Weights of a small masked image model.
Model: encoder norm layernorm, encoder activation quick_gelu, encoder patch size [4, 4], encoder layers 16, decoder layers 4.
Training: muon at rate 0.0031, 11900 steps.
Data: trained on photos of plants, animals and fungi (iNaturalist), 155796 training examples, 9.8 epochs.
Rows from block 8 of the encoder of a small masked image model, named by matrix and row number. Rows with one number belong to one neuron. Each number is 200 + 30 x the weight over its row's rms, rounded and kept within 0 to 999. All counts start at 0.
After each neuron's rows are labels from the 100 images, of 14976, where the neuron reaches its highest value: "responds to" is what is common among them. Only what is clearly more common there than usual is listed. The data: photos of plants, animals and fungi (iNaturalist). In brackets: how many of the 100.
# fc1: MLP up (encoder.blocks.8.mlp.fc1.weight, 576x192), inputs 0-191
# fc2: MLP down (encoder.blocks.8.mlp.fc2.weight, 192x576, transposed), outputs 0-191

fc1.485,219,189,206,192,175,185,285,206,192,208,230,188,233,205,138,262,202,202,179,242,109,215,167,206,211,160,162,219,175,240,167,200,192,217,169,231,221,222,206,232,186,215,170,207,245,210,214,176,160,170,168,191,187,226,247,229,169,173,204,232,210,164,183,237,187,202,176,203,205,194,223,200,225,177,155,186,178,214,162,172,185,193,183,229,177,206,227,235,195,199,212,195,166,225,192,175,251,202,256,232,218,195,235,129,209,219,241,210,191,214,150,134,156,218,228,199,194,185,214,188,286,195,206,206,175,198,195,143,226,173,155,238,208,251,180,233,166,243,194,212,224,167,217,185,261,235,197,206,185,227,153,193,212,223,196,288,206,194,149,273,217,182,234,225,210,206,171,196,166,178,148,203,168,257,183,214,179,191,186,164,230,174,219,209,231,161,184,195,194,207,197,141
fc2.485,175,164,209,156,234,226,137,200,194,198,199,172,219,176,188,211,241,176,221,219,207,168,194,186,178,289,237,194,227,208,234,225,153,165,298,203,223,204,235,181,201,157,224,168,219,204,204,269,202,170,214,200,209,160,185,228,172,206,212,161,204,212,198,191,201,192,251,248,173,248,201,169,168,203,207,202,177,201,140,150,202,140,184,187,222,212,181,151,252,260,205,167,150,193,199,246,242,180,156,136,199,214,214,241,238,176,183,187,220,174,154,208,218,173,194,213,196,212,177,213,176,181,225,205,196,213,198,201,229,214,166,188,248,185,207,205,202,168,182,200,186,194,148,203,198,170,197,132,167,196,237,176,201,200,183,156,122,253,204,193,259,166,185,217,270,206,195,174,237,205,215,228,197,198,172,167,219,203,247,249,187,201,246,188,171,256,237,189,179,202,178,214
responds to: order Passeriformes (50)

fc1.102,187,205,248,198,255,189,194,205,210,215,278,192,212,201,227,263,255,217,167,185,162,177,218,203,203,229,230,188,185,229,219,255,119,185,242,222,211,177,185,208,138,176,202,244,165,236,222,214,160,183,247,178,200,142,213,230,211,174,166,240,174,217,226,243,182,201,190,141,194,216,219,180,233,222,159,219,179,213,186,201,180,172,209,230,173,226,230,225,193,198,230,189,164,177,195,193,185,178,196,205,230,223,185,226,201,178,225,193,128,184,198,188,245,235,224,248,196,250,166,180,169,200,172,220,192,226,155,153,161,168,175,235,181,193,235,201,176,219,151,182,200,168,233,235,212,125,207,219,139,161,157,178,189,170,194,210,185,228,177,227,213,175,209,221,200,252,228,175,93,202,187,186,198,270,188,186,159,240,223,199,185,195,231,223,222,228,199,172,162,201,180,208
fc2.102,213,139,159,208,206,145,219,190,166,183,157,204,181,164,178,208,242,193,240,216,212,151,170,221,216,133,188,185,203,213,142,150,200,251,189,231,200,215,188,209,220,230,188,160,206,224,180,216,178,233,188,215,145,289,209,151,218,195,168,194,198,189,197,211,198,242,187,212,223,174,148,174,225,220,210,172,212,233,206,214,188,197,215,188,183,174,234,132,190,240,208,158,192,217,169,188,185,280,238,187,196,212,237,187,245,185,185,220,213,232,161,188,203,203,195,201,216,185,197,214,226,174,173,232,248,209,236,210,189,206,234,163,221,205,167,140,206,181,173,202,201,190,210,173,207,237,143,145,207,244,192,212,231,169,166,211,230,141,213,201,171,210,170,256,217,149,152,188,283,207,158,234,175,144,263,206,198,212,190,177,225,181,170,160,154,187,223,153,236,196,176,247
responds to: phylum Arthropoda (64)

fc1.227,220,203,222,230,191,225,224,245,137,259,178,180,223,181,184,183,248,166,220,189,231,215,208,187,218,214,216,227,174,221,207,227,212,170,213,202,182,193,221,221,184,216,213,196,156,236,196,201,129,159,192,248,245,225,227,187,207,189,221,154,176,265,174,213,172,221,180,216,197,224,202,201,149,231,234,152,203,148,257,182,191,205,221,196,236,200,141,233,199,214,243,199,226,179,167,249,202,154,184,183,210,209,221,167,218,217,192,195,235,219,188,252,240,208,180,201,221,249,241,187,171,143,181,164,207,180,195,190,197,213,226,142,170,219,161,194,181,164,208,191,142,164,196,238,173,213,225,202,194,282,189,262,195,203,184,162,171,146,167,233,210,244,169,167,212,180,173,232,194,143,174,226,173,222,213,202,205,205,149,209,187,281,160,257,233,219,178,235,152,168,191,154
fc2.227,187,145,202,237,189,186,210,219,182,138,207,225,175,241,188,164,217,181,171,192,179,217,182,188,187,162,226,192,161,205,190,212,207,182,236,204,197,171,228,184,205,214,227,165,200,202,201,219,159,190,187,191,188,193,193,164,166,189,220,217,204,188,169,195,236,203,214,182,237,223,145,201,181,141,233,147,184,257,161,234,201,207,164,176,162,172,187,167,217,187,235,197,200,168,190,210,230,210,240,242,175,180,257,216,211,222,181,178,197,213,204,179,142,210,245,152,183,158,153,212,215,165,242,174,231,186,179,254,222,185,161,218,135,241,226,136,191,251,264,213,203,240,263,139,198,205,182,196,150,172,269,245,138,207,244,146,268,220,161,199,270,224,219,226,182,194,180,212,202,188,220,192,200,171,219,177,235,192,175,219,246,201,222,177,140,230,192,235,212,173,173,219
responds to: order Passeriformes (51)

fc1.232,238,212,203,193,207,214,214,224,195,165,241,200,230,195,203,224,213,177,175,196,200,213,210,233,229,201,188,177,264,175,170,190,201,195,199,245,229,177,184,193,206,237,192,205,206,183,195,267,178,220,254,226,150,196,199,241,152,130,185,161,237,261,146,222,180,204,151,202,177,253,221,159,182,184,229,198,134,171,137,172,214,195,254,174,178,227,225,184,210,200,216,229,208,191,243,129,252,124,225,195,206,195,202,191,232,214,219,231,160,153,215,191,200,161,194,214,211,209,215,234,145,223,229,217,190,202,282,187,189,187,236,156,169,221,216,212,254,204,213,177,185,263,172,204,154,166,197,167,227,214,196,228,184,167,174,177,266,172,224,147,193,138,199,210,208,226,183,210,196,192,222,167,224,176,211,222,201,180,192,188,214,262,154,157,135,206,173,224,185,213,228,198
fc2.232,163,203,197,179,167,166,175,206,228,193,191,205,209,195,257,181,267,192,157,215,234,136,227,197,258,206,234,224,133,189,190,194,171,196,207,254,197,186,196,185,230,186,189,219,186,228,176,184,239,226,193,217,207,251,203,191,158,182,192,231,192,128,239,145,180,174,170,198,250,209,187,195,150,162,193,206,185,195,230,226,169,197,227,162,184,194,157,200,164,190,206,207,271,196,225,168,194,222,229,230,227,185,162,147,183,209,180,149,256,239,191,171,197,192,188,193,195,194,169,164,185,162,220,211,206,216,234,168,138,205,201,171,228,206,202,158,160,213,223,185,162,242,202,224,186,241,237,150,169,236,143,152,185,181,221,189,234,184,203,175,201,191,175,225,271,259,239,150,164,178,228,209,270,203,186,146,212,208,147,153,202,168,209,207,209,194,199,212,258,216,206,250
responds to: class Aves (83); order Passeriformes (60)

fc1.417,200,189,201,194,221,209,190,125,193,210,149,175,167,200,218,193,211,230,202,216,200,277,186,234,186,244,219,179,143,156,171,165,141,166,200,213,174,244,170,231,205,201,198,276,190,194,232,245,208,201,202,223,134,209,160,235,198,219,227,216,186,282,188,217,186,189,180,231,187,174,221,234,173,222,241,207,216,197,179,220,199,150,211,212,221,185,155,202,169,239,216,213,162,172,198,176,239,185,147,214,177,165,181,203,173,171,250,244,184,200,286,201,240,232,202,199,139,152,149,208,158,202,195,223,215,219,239,188,218,183,191,213,151,231,196,250,235,192,200,230,236,195,170,262,199,204,171,191,146,211,191,170,190,157,242,248,246,204,173,209,213,181,176,194,202,202,235,160,168,204,199,194,218,232,220,159,276,223,198,165,212,219,180,159,180,171,197,233,204,224,172,231
fc2.417,212,225,228,192,179,220,202,153,210,221,167,252,255,182,229,235,163,153,240,190,133,172,206,195,217,168,200,178,140,205,196,169,171,216,175,220,199,234,202,157,195,197,215,193,231,239,214,177,157,228,248,244,202,220,199,213,229,165,136,167,192,167,227,240,164,229,153,164,202,184,208,225,141,176,256,203,178,266,217,212,194,226,265,191,203,244,159,148,213,244,210,255,173,212,196,166,159,243,180,240,213,205,208,238,215,209,186,201,245,158,199,223,167,214,188,165,211,205,218,151,208,233,214,214,201,172,228,221,222,165,195,190,214,153,170,183,194,220,240,226,206,206,225,183,225,211,240,213,198,196,227,186,182,207,266,165,172,236,167,186,198,244,141,218,175,192,153,210,217,201,167,226,146,191,182,226,219,211,204,185,118,174,212,179,186,199,197,188,138,223,138,162
responds to: phylum Arthropoda (82); class Insecta (81)

fc1.278,164,207,158,241,220,133,250,264,216,163,226,160,161,251,197,172,190,202,264,227,191,200,176,235,199,173,214,177,177,192,177,208,198,222,209,151,192,211,193,239,195,226,198,238,243,261,255,179,173,176,232,221,175,253,219,238,185,195,194,179,200,240,151,259,222,179,125,213,186,243,241,205,175,214,195,204,192,225,180,228,232,233,158,210,191,202,256,185,189,232,194,207,183,190,250,241,210,197,181,212,247,207,174,199,220,195,208,203,149,218,241,215,183,146,182,236,194,240,204,206,167,256,192,169,233,238,208,202,202,194,164,155,157,175,244,164,211,140,154,258,212,184,192,227,196,233,185,190,155,147,187,232,151,199,134,232,216,169,168,222,172,170,192,172,196,206,218,194,212,184,174,198,206,188,149,199,188,215,196,222,199,153,170,178,150,227,188,242,192,229,221,235
fc2.278,194,191,239,282,236,210,176,252,163,267,195,221,268,201,227,227,188,192,157,183,177,200,194,183,194,128,209,150,184,171,209,217,196,200,175,260,198,234,194,183,216,214,165,198,169,195,140,220,220,215,199,160,213,176,220,136,194,235,230,215,128,204,188,148,225,253,219,228,168,166,194,182,198,171,198,209,175,197,203,233,188,229,205,223,213,201,193,208,205,206,218,188,194,271,200,196,160,242,156,210,230,177,246,188,220,168,176,188,192,141,211,212,194,275,194,177,250,224,208,190,214,228,183,203,215,196,218,240,165,225,205,267,238,164,241,213,212,194,150,232,184,178,224,140,220,235,198,215,166,227,218,192,163,231,207,217,196,202,206,174,212,253,165,165,246,206,197,261,215,200,237,174,202,250,209,183,188,187,213,164,287,212,214,159,189,239,181,218,210,244,190,184
responds to: order Passeriformes (59)

fc1.257,156,186,220,206,217,227,210,201,256,183,169,190,216,173,137,177,193,165,142,237,192,252,210,198,192,228,175,173,167,251,176,188,251,187,194,148,192,212,273,186,206,181,193,118,154,220,206,173,227,194,227,212,221,161,218,201,207,172,178,184,245,196,208,195,183,177,206,235,188,218,179,173,175,181,216,150,241,239,198,166,230,195,193,211,203,231,163,184,239,249,184,225,168,204,189,153,190,161,184,224,198,214,220,187,154,195,211,135,213,149,147,202,159,208,136,189,210,265,246,199,192,204,200,230,201,227,187,261,237,230,236,157,186,235,270,220,203,178,245,200,209,213,227,187,164,267,233,253,237,208,178,186,186,169,228,200,215,190,212,179,178,138,189,180,228,137,222,232,214,186,178,269,201,228,223,215,196,167,223,214,191,208,199,215,162,236,234,231,205,211,222,178
fc2.257,174,196,191,246,164,152,173,223,205,192,151,152,223,196,242,231,133,208,201,219,186,187,192,230,179,155,203,221,209,158,186,158,204,243,219,202,183,172,183,210,189,208,187,204,205,235,191,167,217,246,160,166,255,193,183,173,214,153,169,179,237,213,184,232,194,147,203,159,234,145,169,256,137,173,205,240,177,206,225,175,202,178,256,180,255,274,208,187,171,226,223,199,182,171,204,167,218,205,128,235,202,219,230,203,209,209,200,278,174,194,239,202,174,136,276,200,182,202,201,221,182,211,237,175,202,173,201,185,183,155,171,198,216,230,197,184,206,214,203,199,173,180,219,229,221,186,226,217,227,224,205,178,262,247,211,131,219,225,199,193,188,183,189,172,160,213,189,266,211,184,154,198,206,146,163,187,163,202,212,241,222,276,176,151,208,224,220,192,234,223,190,218
responds to: order Passeriformes (60)

fc1.310,179,185,204,178,210,190,206,199,172,237,187,234,215,205,195,224,217,206,169,186,184,278,202,173,233,95,189,217,168,204,196,224,152,154,159,217,199,224,202,221,214,183,279,201,162,209,196,180,167,171,206,195,225,240,198,218,215,191,191,222,184,243,231,214,208,236,185,248,167,224,169,210,181,219,184,176,228,208,135,209,173,189,179,209,233,222,166,184,150,190,205,196,237,229,173,184,155,247,223,160,186,194,250,195,233,225,227,222,173,259,143,178,208,189,135,184,210,162,216,191,217,221,136,221,217,198,215,119,193,231,200,184,241,153,216,208,266,149,181,187,214,219,201,206,195,207,224,177,280,179,203,199,227,203,178,228,160,164,217,218,220,222,151,195,204,253,162,214,205,270,221,223,189,231,244,195,187,139,217,180,167,202,246,187,194,177,213,168,235,218,245,198
fc2.310,195,254,217,144,227,251,179,153,242,145,156,168,177,240,190,196,196,207,190,180,197,149,228,238,160,240,216,154,196,165,193,232,175,201,199,161,157,190,137,196,185,240,186,203,195,170,181,145,218,277,176,173,176,209,202,205,171,177,223,270,201,185,223,214,209,249,174,251,203,227,181,180,215,219,193,244,196,202,200,192,258,179,233,198,198,149,217,205,192,179,193,224,278,182,191,132,176,219,251,282,181,196,200,194,237,211,181,214,178,239,228,217,205,210,244,180,150,203,187,216,229,190,149,226,199,228,176,236,228,223,225,210,171,177,154,210,202,217,167,196,221,199,206,198,166,176,165,150,186,224,205,154,253,190,150,178,215,224,226,205,195,232,226,228,174,207,215,145,192,207,234,190,244,215,229,199,193,211,188,221,269,185,146,224,185,225,168,213,196,190,164,243
responds to: order Passeriformes (57)

fc1.221,203,207,251,182,157,248,203,215,127,180,184,227,188,190,228,222,190,235,160,249,211,184,204,173,209,244,195,150,227,221,238,170,203,248,213,179,198,185,220,193,232,211,185,179,194,236,207,228,223,200,167,202,162,158,214,134,158,238,188,164,204,191,251,261,172,182,229,249,151,188,157,198,216,259,153,181,256,118,206,182,168,212,193,202,177,237,204,182,178,172,174,212,200,192,165,221,204,148,209,178,234,234,182,214,210,227,243,218,246,199,201,216,162,207,232,117,219,210,154,172,190,223,206,169,218,205,222,216,152,174,161,200,182,169,234,190,200,173,122,219,186,244,222,254,149,199,176,163,211,214,179,209,210,198,180,215,207,213,205,269,241,174,190,199,171,241,223,205,196,232,208,230,190,202,151,205,248,177,200,203,259,190,169,202,236,199,165,217,176,202,152,237
fc2.221,199,161,191,257,200,219,148,198,186,201,209,193,170,246,195,192,146,189,231,208,182,189,187,215,177,196,234,288,198,209,219,240,226,230,147,206,185,193,210,224,164,162,150,174,228,118,161,197,207,212,191,243,198,185,199,208,203,171,175,211,207,198,198,170,192,222,244,114,244,195,230,197,228,187,209,217,205,201,203,208,194,135,198,204,220,206,281,222,213,204,209,222,184,184,206,171,185,193,222,228,220,196,184,214,171,151,164,178,148,199,200,195,242,252,151,176,214,178,195,188,206,172,201,205,203,191,192,122,218,181,227,210,232,174,195,205,232,220,166,234,147,153,280,206,237,210,225,214,215,164,198,148,240,228,220,204,231,186,209,194,202,212,212,251,194,183,161,216,212,191,147,157,212,192,222,165,235,212,247,120,172,191,209,200,234,155,252,223,267,212,257,186
responds to: order Passeriformes (53)

fc1.497,155,213,167,235,208,187,164,190,161,208,191,253,170,229,152,195,223,197,130,178,159,197,175,220,165,153,160,213,222,219,262,202,217,200,219,213,216,226,271,237,220,224,214,206,205,150,194,248,201,176,198,209,193,214,192,228,226,200,242,174,187,248,206,225,194,216,153,144,215,176,198,146,207,232,161,226,212,221,189,203,211,183,157,272,140,126,193,228,167,210,181,250,213,227,213,200,197,216,166,193,195,220,202,216,191,182,228,210,156,232,198,186,212,190,225,155,164,252,203,173,249,205,149,201,220,160,272,178,237,157,221,262,150,207,236,235,160,136,170,236,201,186,231,249,173,227,193,213,187,161,223,208,196,246,169,191,226,171,200,203,237,166,186,197,241,181,173,208,161,197,227,201,163,180,207,192,172,184,152,230,173,155,220,188,184,171,226,244,221,177,205,196
fc2.497,217,208,275,162,197,182,247,212,223,248,188,180,237,224,239,184,179,120,215,203,184,180,173,201,186,152,196,196,180,214,181,159,182,184,208,190,228,163,213,243,232,227,170,188,187,203,200,258,240,233,184,227,194,198,172,174,199,184,166,239,221,234,275,249,206,195,181,255,179,243,171,174,211,166,217,193,208,207,188,234,208,216,240,176,218,170,236,238,216,171,216,205,228,257,198,176,203,196,238,247,197,154,198,196,219,220,189,167,212,222,230,198,218,217,196,221,217,207,150,226,191,220,211,203,206,188,247,215,137,295,241,203,186,253,178,230,184,264,230,228,198,220,164,193,229,160,242,243,215,211,192,189,228,178,132,197,204,248,220,182,226,223,147,194,206,203,232,237,222,219,225,162,167,196,279,203,208,237,217,159,219,175,227,163,205,196,169,243,165,238,153,208
responds to: order Lepidoptera (34)

fc1.168,183,246,200,240,216,176,246,232,246,188,169,245,167,264,165,259,208,173,189,143,159,210,192,166,191,199,184,216,173,157,223,252,214,236,144,177,193,195,234,237,176,157,204,198,220,167,193,193,160,202,182,163,198,236,229,168,220,182,175,222,180,213,233,215,223,189,209,248,204,193,143,178,194,236,219,222,167,184,230,277,157,171,137,167,196,145,231,230,243,138,199,204,143,225,174,195,203,214,182,219,179,228,146,222,221,224,195,191,152,196,209,220,203,233,165,237,211,190,171,257,205,228,267,189,181,211,117,229,203,234,163,176,218,224,158,188,235,150,171,165,222,203,237,244,219,182,207,196,188,206,197,175,186,206,207,177,207,208,201,244,171,213,179,179,241,176,158,254,176,212,242,194,213,165,169,222,194,225,233,170,198,175,209,225,223,145,202,200,208,176,226,183
fc2.168,186,159,235,196,203,269,168,210,202,152,226,172,223,222,222,201,209,247,181,244,181,123,182,198,209,187,231,192,174,243,218,230,180,224,247,187,224,156,158,154,234,170,217,237,207,225,211,262,209,225,175,232,283,185,230,204,222,234,215,210,181,193,235,190,177,203,229,257,203,194,198,155,208,175,229,182,243,200,215,235,202,223,224,225,243,263,205,161,221,231,183,209,249,205,219,269,198,187,178,197,202,214,196,216,205,212,176,223,231,185,197,233,186,208,195,174,187,243,201,179,160,175,153,154,208,172,255,211,220,179,166,130,192,210,227,253,184,226,262,216,221,172,152,132,186,201,191,215,215,251,166,217,165,219,188,188,161,207,231,161,162,155,171,209,222,182,209,209,191,235,258,198,274,183,151,210,186,219,235,238,228,181,214,221,191,194,211,207,188,209,205,250
responds to: phylum Chordata (94); class Aves (93); order Passeriformes (54)

fc1.150,212,220,169,218,204,170,218,213,222,205,169,194,217,208,162,230,150,186,160,145,238,190,162,184,194,156,240,205,172,145,191,239,171,238,168,147,207,220,220,173,170,166,213,210,189,229,172,204,249,176,212,166,223,221,184,215,220,208,146,172,237,184,168,155,201,248,275,202,202,210,166,186,232,242,174,189,181,178,224,199,171,220,222,223,274,189,217,196,251,210,215,197,174,267,194,199,219,225,153,204,148,167,138,162,234,217,172,217,186,202,176,195,235,218,262,187,155,179,269,206,198,179,219,256,240,174,195,214,194,214,203,253,187,236,200,208,203,186,235,149,169,173,187,199,201,226,179,243,197,240,242,155,157,172,142,158,211,250,204,211,222,167,182,210,191,182,222,202,184,145,142,226,239,224,174,187,220,215,217,173,183,162,248,212,221,239,210,195,210,227,166,241
fc2.150,211,176,276,198,216,184,181,157,228,196,197,269,224,250,260,198,156,175,190,182,190,189,256,134,215,226,206,233,223,140,256,210,182,228,233,186,208,193,220,176,198,215,160,195,219,234,242,214,204,213,210,176,171,179,262,226,219,239,168,166,226,201,250,227,225,248,227,223,209,150,154,194,205,209,181,202,182,183,201,246,171,234,178,144,217,172,125,234,150,221,187,138,188,174,200,197,182,194,202,215,149,205,194,207,212,208,167,177,172,176,218,151,195,180,223,188,195,162,216,232,158,199,178,236,219,288,254,228,227,203,193,216,195,197,179,221,213,249,227,189,164,191,238,176,200,202,177,232,187,175,175,174,241,155,155,203,204,229,209,195,259,201,175,143,164,192,173,215,167,194,239,209,169,226,206,198,171,197,196,231,184,157,159,190,185,212,226,249,197,199,258,222
responds to: class Aves (89); order Passeriformes (66)

fc1.403,178,212,187,235,178,207,231,145,251,199,203,175,198,213,190,175,204,234,156,215,245,237,176,203,222,152,218,216,223,197,215,170,167,219,157,168,237,200,172,207,217,165,192,218,203,157,235,251,169,196,242,250,253,199,133,162,202,206,171,193,200,256,219,229,216,176,198,229,132,202,225,209,170,178,174,177,164,250,199,223,183,231,139,140,182,282,179,173,155,201,204,203,202,200,211,136,182,217,172,224,175,202,216,215,196,234,159,183,205,181,253,210,233,261,169,207,213,218,220,233,177,236,215,209,209,195,208,234,146,209,244,156,208,199,245,233,265,154,136,195,154,181,230,218,158,191,156,223,201,201,240,209,200,166,196,142,176,251,184,148,215,224,206,184,240,176,205,236,278,193,230,206,199,228,205,193,218,208,200,189,166,222,200,188,213,205,213,175,186,161,214,197
fc2.403,158,276,214,145,236,173,133,203,163,204,212,265,229,185,207,193,176,163,197,166,151,218,202,149,201,229,270,159,206,195,178,227,197,271,217,239,183,177,167,238,170,233,226,175,166,195,195,158,234,206,205,173,180,203,202,218,240,202,209,191,223,227,215,133,198,205,178,159,206,218,189,205,186,181,193,176,233,221,183,200,180,185,188,212,187,208,217,197,235,237,147,192,209,225,178,213,215,234,206,188,163,205,198,198,220,208,239,190,217,222,218,162,187,156,184,234,199,170,133,167,194,217,199,200,169,189,186,168,143,185,149,179,194,196,166,252,161,289,181,215,206,231,195,226,234,176,176,219,202,212,136,121,185,222,209,213,229,188,210,169,282,193,213,223,224,191,222,154,257,173,169,158,180,181,169,178,236,146,200,218,155,187,183,208,179,187,204,202,216,178,186,259
responds to: class Aves (84)

fc1.131,164,223,201,215,198,226,233,217,240,239,203,221,150,220,172,206,210,158,170,182,193,218,222,179,177,292,244,143,238,232,154,242,221,209,256,158,171,179,185,234,181,212,161,158,205,239,183,205,180,210,232,215,238,229,193,184,135,181,167,140,215,215,181,169,191,220,157,179,190,211,172,193,217,254,183,199,201,187,184,212,230,235,181,208,170,227,201,191,210,206,219,221,220,142,238,209,235,211,241,171,245,212,187,172,181,186,201,166,233,210,180,171,190,241,205,243,222,129,212,191,213,201,187,195,242,236,220,179,191,212,152,174,182,128,255,245,223,235,210,189,209,196,216,193,159,171,273,205,204,189,210,232,204,221,217,188,226,218,158,197,224,209,169,169,204,259,195,175,169,191,214,179,213,172,219,206,238,224,88,172,166,207,133,182,208,228,158,220,209,173,227,199
fc2.131,208,196,212,223,217,196,285,198,246,165,149,181,225,215,221,224,156,186,199,189,232,189,149,253,199,215,241,180,199,167,209,208,228,256,204,219,170,182,200,242,199,159,173,236,208,180,212,172,178,204,172,192,217,218,184,190,205,221,165,202,137,147,218,151,230,201,244,204,205,191,198,199,187,178,171,195,156,189,228,208,156,216,218,186,221,183,238,197,196,158,192,180,219,171,187,188,183,139,156,172,212,212,219,169,162,195,216,219,152,226,221,206,259,220,206,144,106,168,211,230,224,265,194,240,240,233,196,142,194,150,249,194,180,183,185,222,241,209,185,182,180,215,164,189,212,234,211,213,182,231,216,154,199,227,236,208,168,183,210,221,265,235,228,153,246,198,206,150,245,190,205,186,223,172,214,254,188,188,170,225,102,221,203,178,182,164,226,169,233,229,191,219
responds to: order Passeriformes (55)

fc1.263,227,149,179,164,140,232,208,192,148,212,196,195,177,162,213,250,192,216,179,209,198,249,152,228,203,199,180,173,202,143,184,164,182,165,218,248,224,168,211,211,169,174,286,191,159,208,201,182,174,216,171,245,180,182,224,188,167,245,176,253,237,241,198,161,185,203,172,232,195,179,227,190,179,213,218,237,206,181,215,185,218,206,208,173,209,173,229,216,169,223,206,182,190,222,213,238,210,234,252,173,185,168,250,186,211,183,171,183,177,213,200,133,233,187,203,212,183,171,180,122,221,197,214,275,268,221,195,187,236,227,240,201,154,249,134,199,154,175,200,206,219,219,230,184,171,207,195,178,150,172,268,157,208,172,175,168,186,191,203,180,216,183,165,226,221,175,194,179,190,148,251,219,193,169,185,182,253,143,200,193,198,182,164,243,205,221,214,170,166,208,247,255
fc2.263,219,195,157,225,152,156,191,215,245,234,207,248,179,203,167,238,201,206,200,178,169,224,174,199,179,209,204,231,192,253,228,213,168,221,200,160,237,188,206,184,188,229,179,269,222,153,229,241,231,173,170,208,228,206,237,239,278,190,197,210,195,200,258,265,210,219,189,175,233,208,221,235,234,190,189,241,220,176,206,183,200,219,168,184,259,219,227,222,240,214,199,197,254,161,171,217,233,179,166,212,228,198,180,177,202,217,140,183,222,192,163,265,206,184,243,276,145,207,205,149,225,232,211,207,171,233,222,171,168,196,172,229,185,103,190,199,172,224,217,201,182,169,196,191,216,203,181,193,184,215,200,166,210,217,181,189,190,286,217,212,170,191,183,170,185,161,263,209,220,221,229,184,177,150,216,204,185,164,163,230,182,165,220,163,276,225,220,177,204,160,193,222
responds to: phylum Arthropoda (64); class Insecta (60)

fc1.162,162,134,204,156,177,189,254,182,212,185,215,231,163,274,226,197,171,150,228,239,211,138,193,214,261,170,236,190,174,189,162,215,164,257,128,204,182,236,227,207,173,202,174,217,152,197,169,243,231,222,251,164,200,236,242,203,165,195,195,218,210,239,181,195,167,203,197,194,176,239,186,191,152,216,211,184,213,164,210,160,217,194,237,190,243,213,177,166,212,236,189,274,187,250,188,185,183,216,145,201,156,211,187,193,203,173,209,201,187,232,208,206,181,259,182,219,214,187,240,233,198,173,224,209,185,213,170,138,188,230,233,171,205,218,220,155,225,231,144,209,242,228,208,202,193,156,184,194,152,185,213,251,276,169,217,191,238,210,195,224,157,186,163,235,179,168,257,196,212,259,225,151,179,197,168,238,215,188,214,213,183,178,151,190,178,172,206,195,184,181,225,214
fc2.162,235,230,222,194,204,217,222,175,222,153,167,236,135,214,233,166,200,238,194,235,199,145,181,205,256,241,175,210,116,183,213,181,269,173,173,204,202,182,218,236,224,195,174,170,222,194,204,253,202,163,206,219,269,241,175,200,193,169,227,200,181,200,145,197,225,203,152,211,201,205,185,214,214,180,218,205,188,247,229,222,205,212,167,150,150,189,198,154,166,275,220,164,233,234,245,154,150,167,216,195,182,198,254,219,226,255,215,238,254,198,221,198,184,188,149,245,252,187,168,208,202,225,201,229,172,203,197,230,261,225,170,216,206,224,214,202,165,199,214,210,174,217,247,190,178,205,162,226,222,220,180,171,203,155,174,200,185,149,179,180,215,264,170,153,171,232,146,186,218,218,235,203,166,232,241,196,205,213,166,173,227,248,231,226,215,195,175,156,187,193,200,205
responds to: class Aves (85)

fc1.271,209,89,198,175,206,261,178,154,230,234,187,218,179,181,185,177,197,186,209,237,175,232,211,170,270,152,229,228,218,152,186,177,199,213,194,179,181,233,185,172,207,213,173,187,192,226,183,253,176,228,229,185,190,246,186,189,140,151,213,186,211,263,204,191,164,219,174,198,212,256,203,248,186,184,258,181,167,165,201,172,145,215,220,213,239,271,213,231,232,247,180,206,200,160,131,204,213,191,201,150,211,199,208,190,168,185,199,193,156,225,214,194,190,154,234,258,178,199,208,220,197,210,185,207,208,157,240,190,196,233,152,219,177,217,223,190,189,201,213,189,239,253,175,224,170,153,193,198,194,162,194,207,182,156,197,187,219,206,248,215,210,185,174,189,213,222,203,205,178,231,221,186,229,147,185,210,242,239,136,187,202,218,177,200,223,167,212,154,150,203,191,298
fc2.271,216,205,198,216,169,281,207,204,166,269,152,223,199,183,269,190,155,186,151,185,237,210,225,193,127,254,185,193,292,201,249,201,194,192,166,178,172,251,189,174,214,226,214,207,225,166,199,172,232,198,224,197,207,205,235,120,127,202,229,276,221,228,198,194,178,206,226,229,219,186,211,148,217,250,201,199,218,210,231,239,194,169,216,171,197,209,171,186,236,200,151,177,168,176,220,192,233,142,231,187,252,190,200,208,173,212,198,188,213,214,179,234,205,209,229,210,164,210,238,190,215,195,213,158,210,197,236,220,221,154,206,194,140,211,170,194,203,191,156,198,170,206,218,255,218,199,243,145,170,200,230,207,216,202,222,197,202,241,195,180,255,220,199,201,177,222,149,200,194,206,186,207,227,180,236,217,195,185,181,217,240,155,191,238,169,133,180,226,251,181,167,249
responds to: phylum Chordata (94); class Aves (91)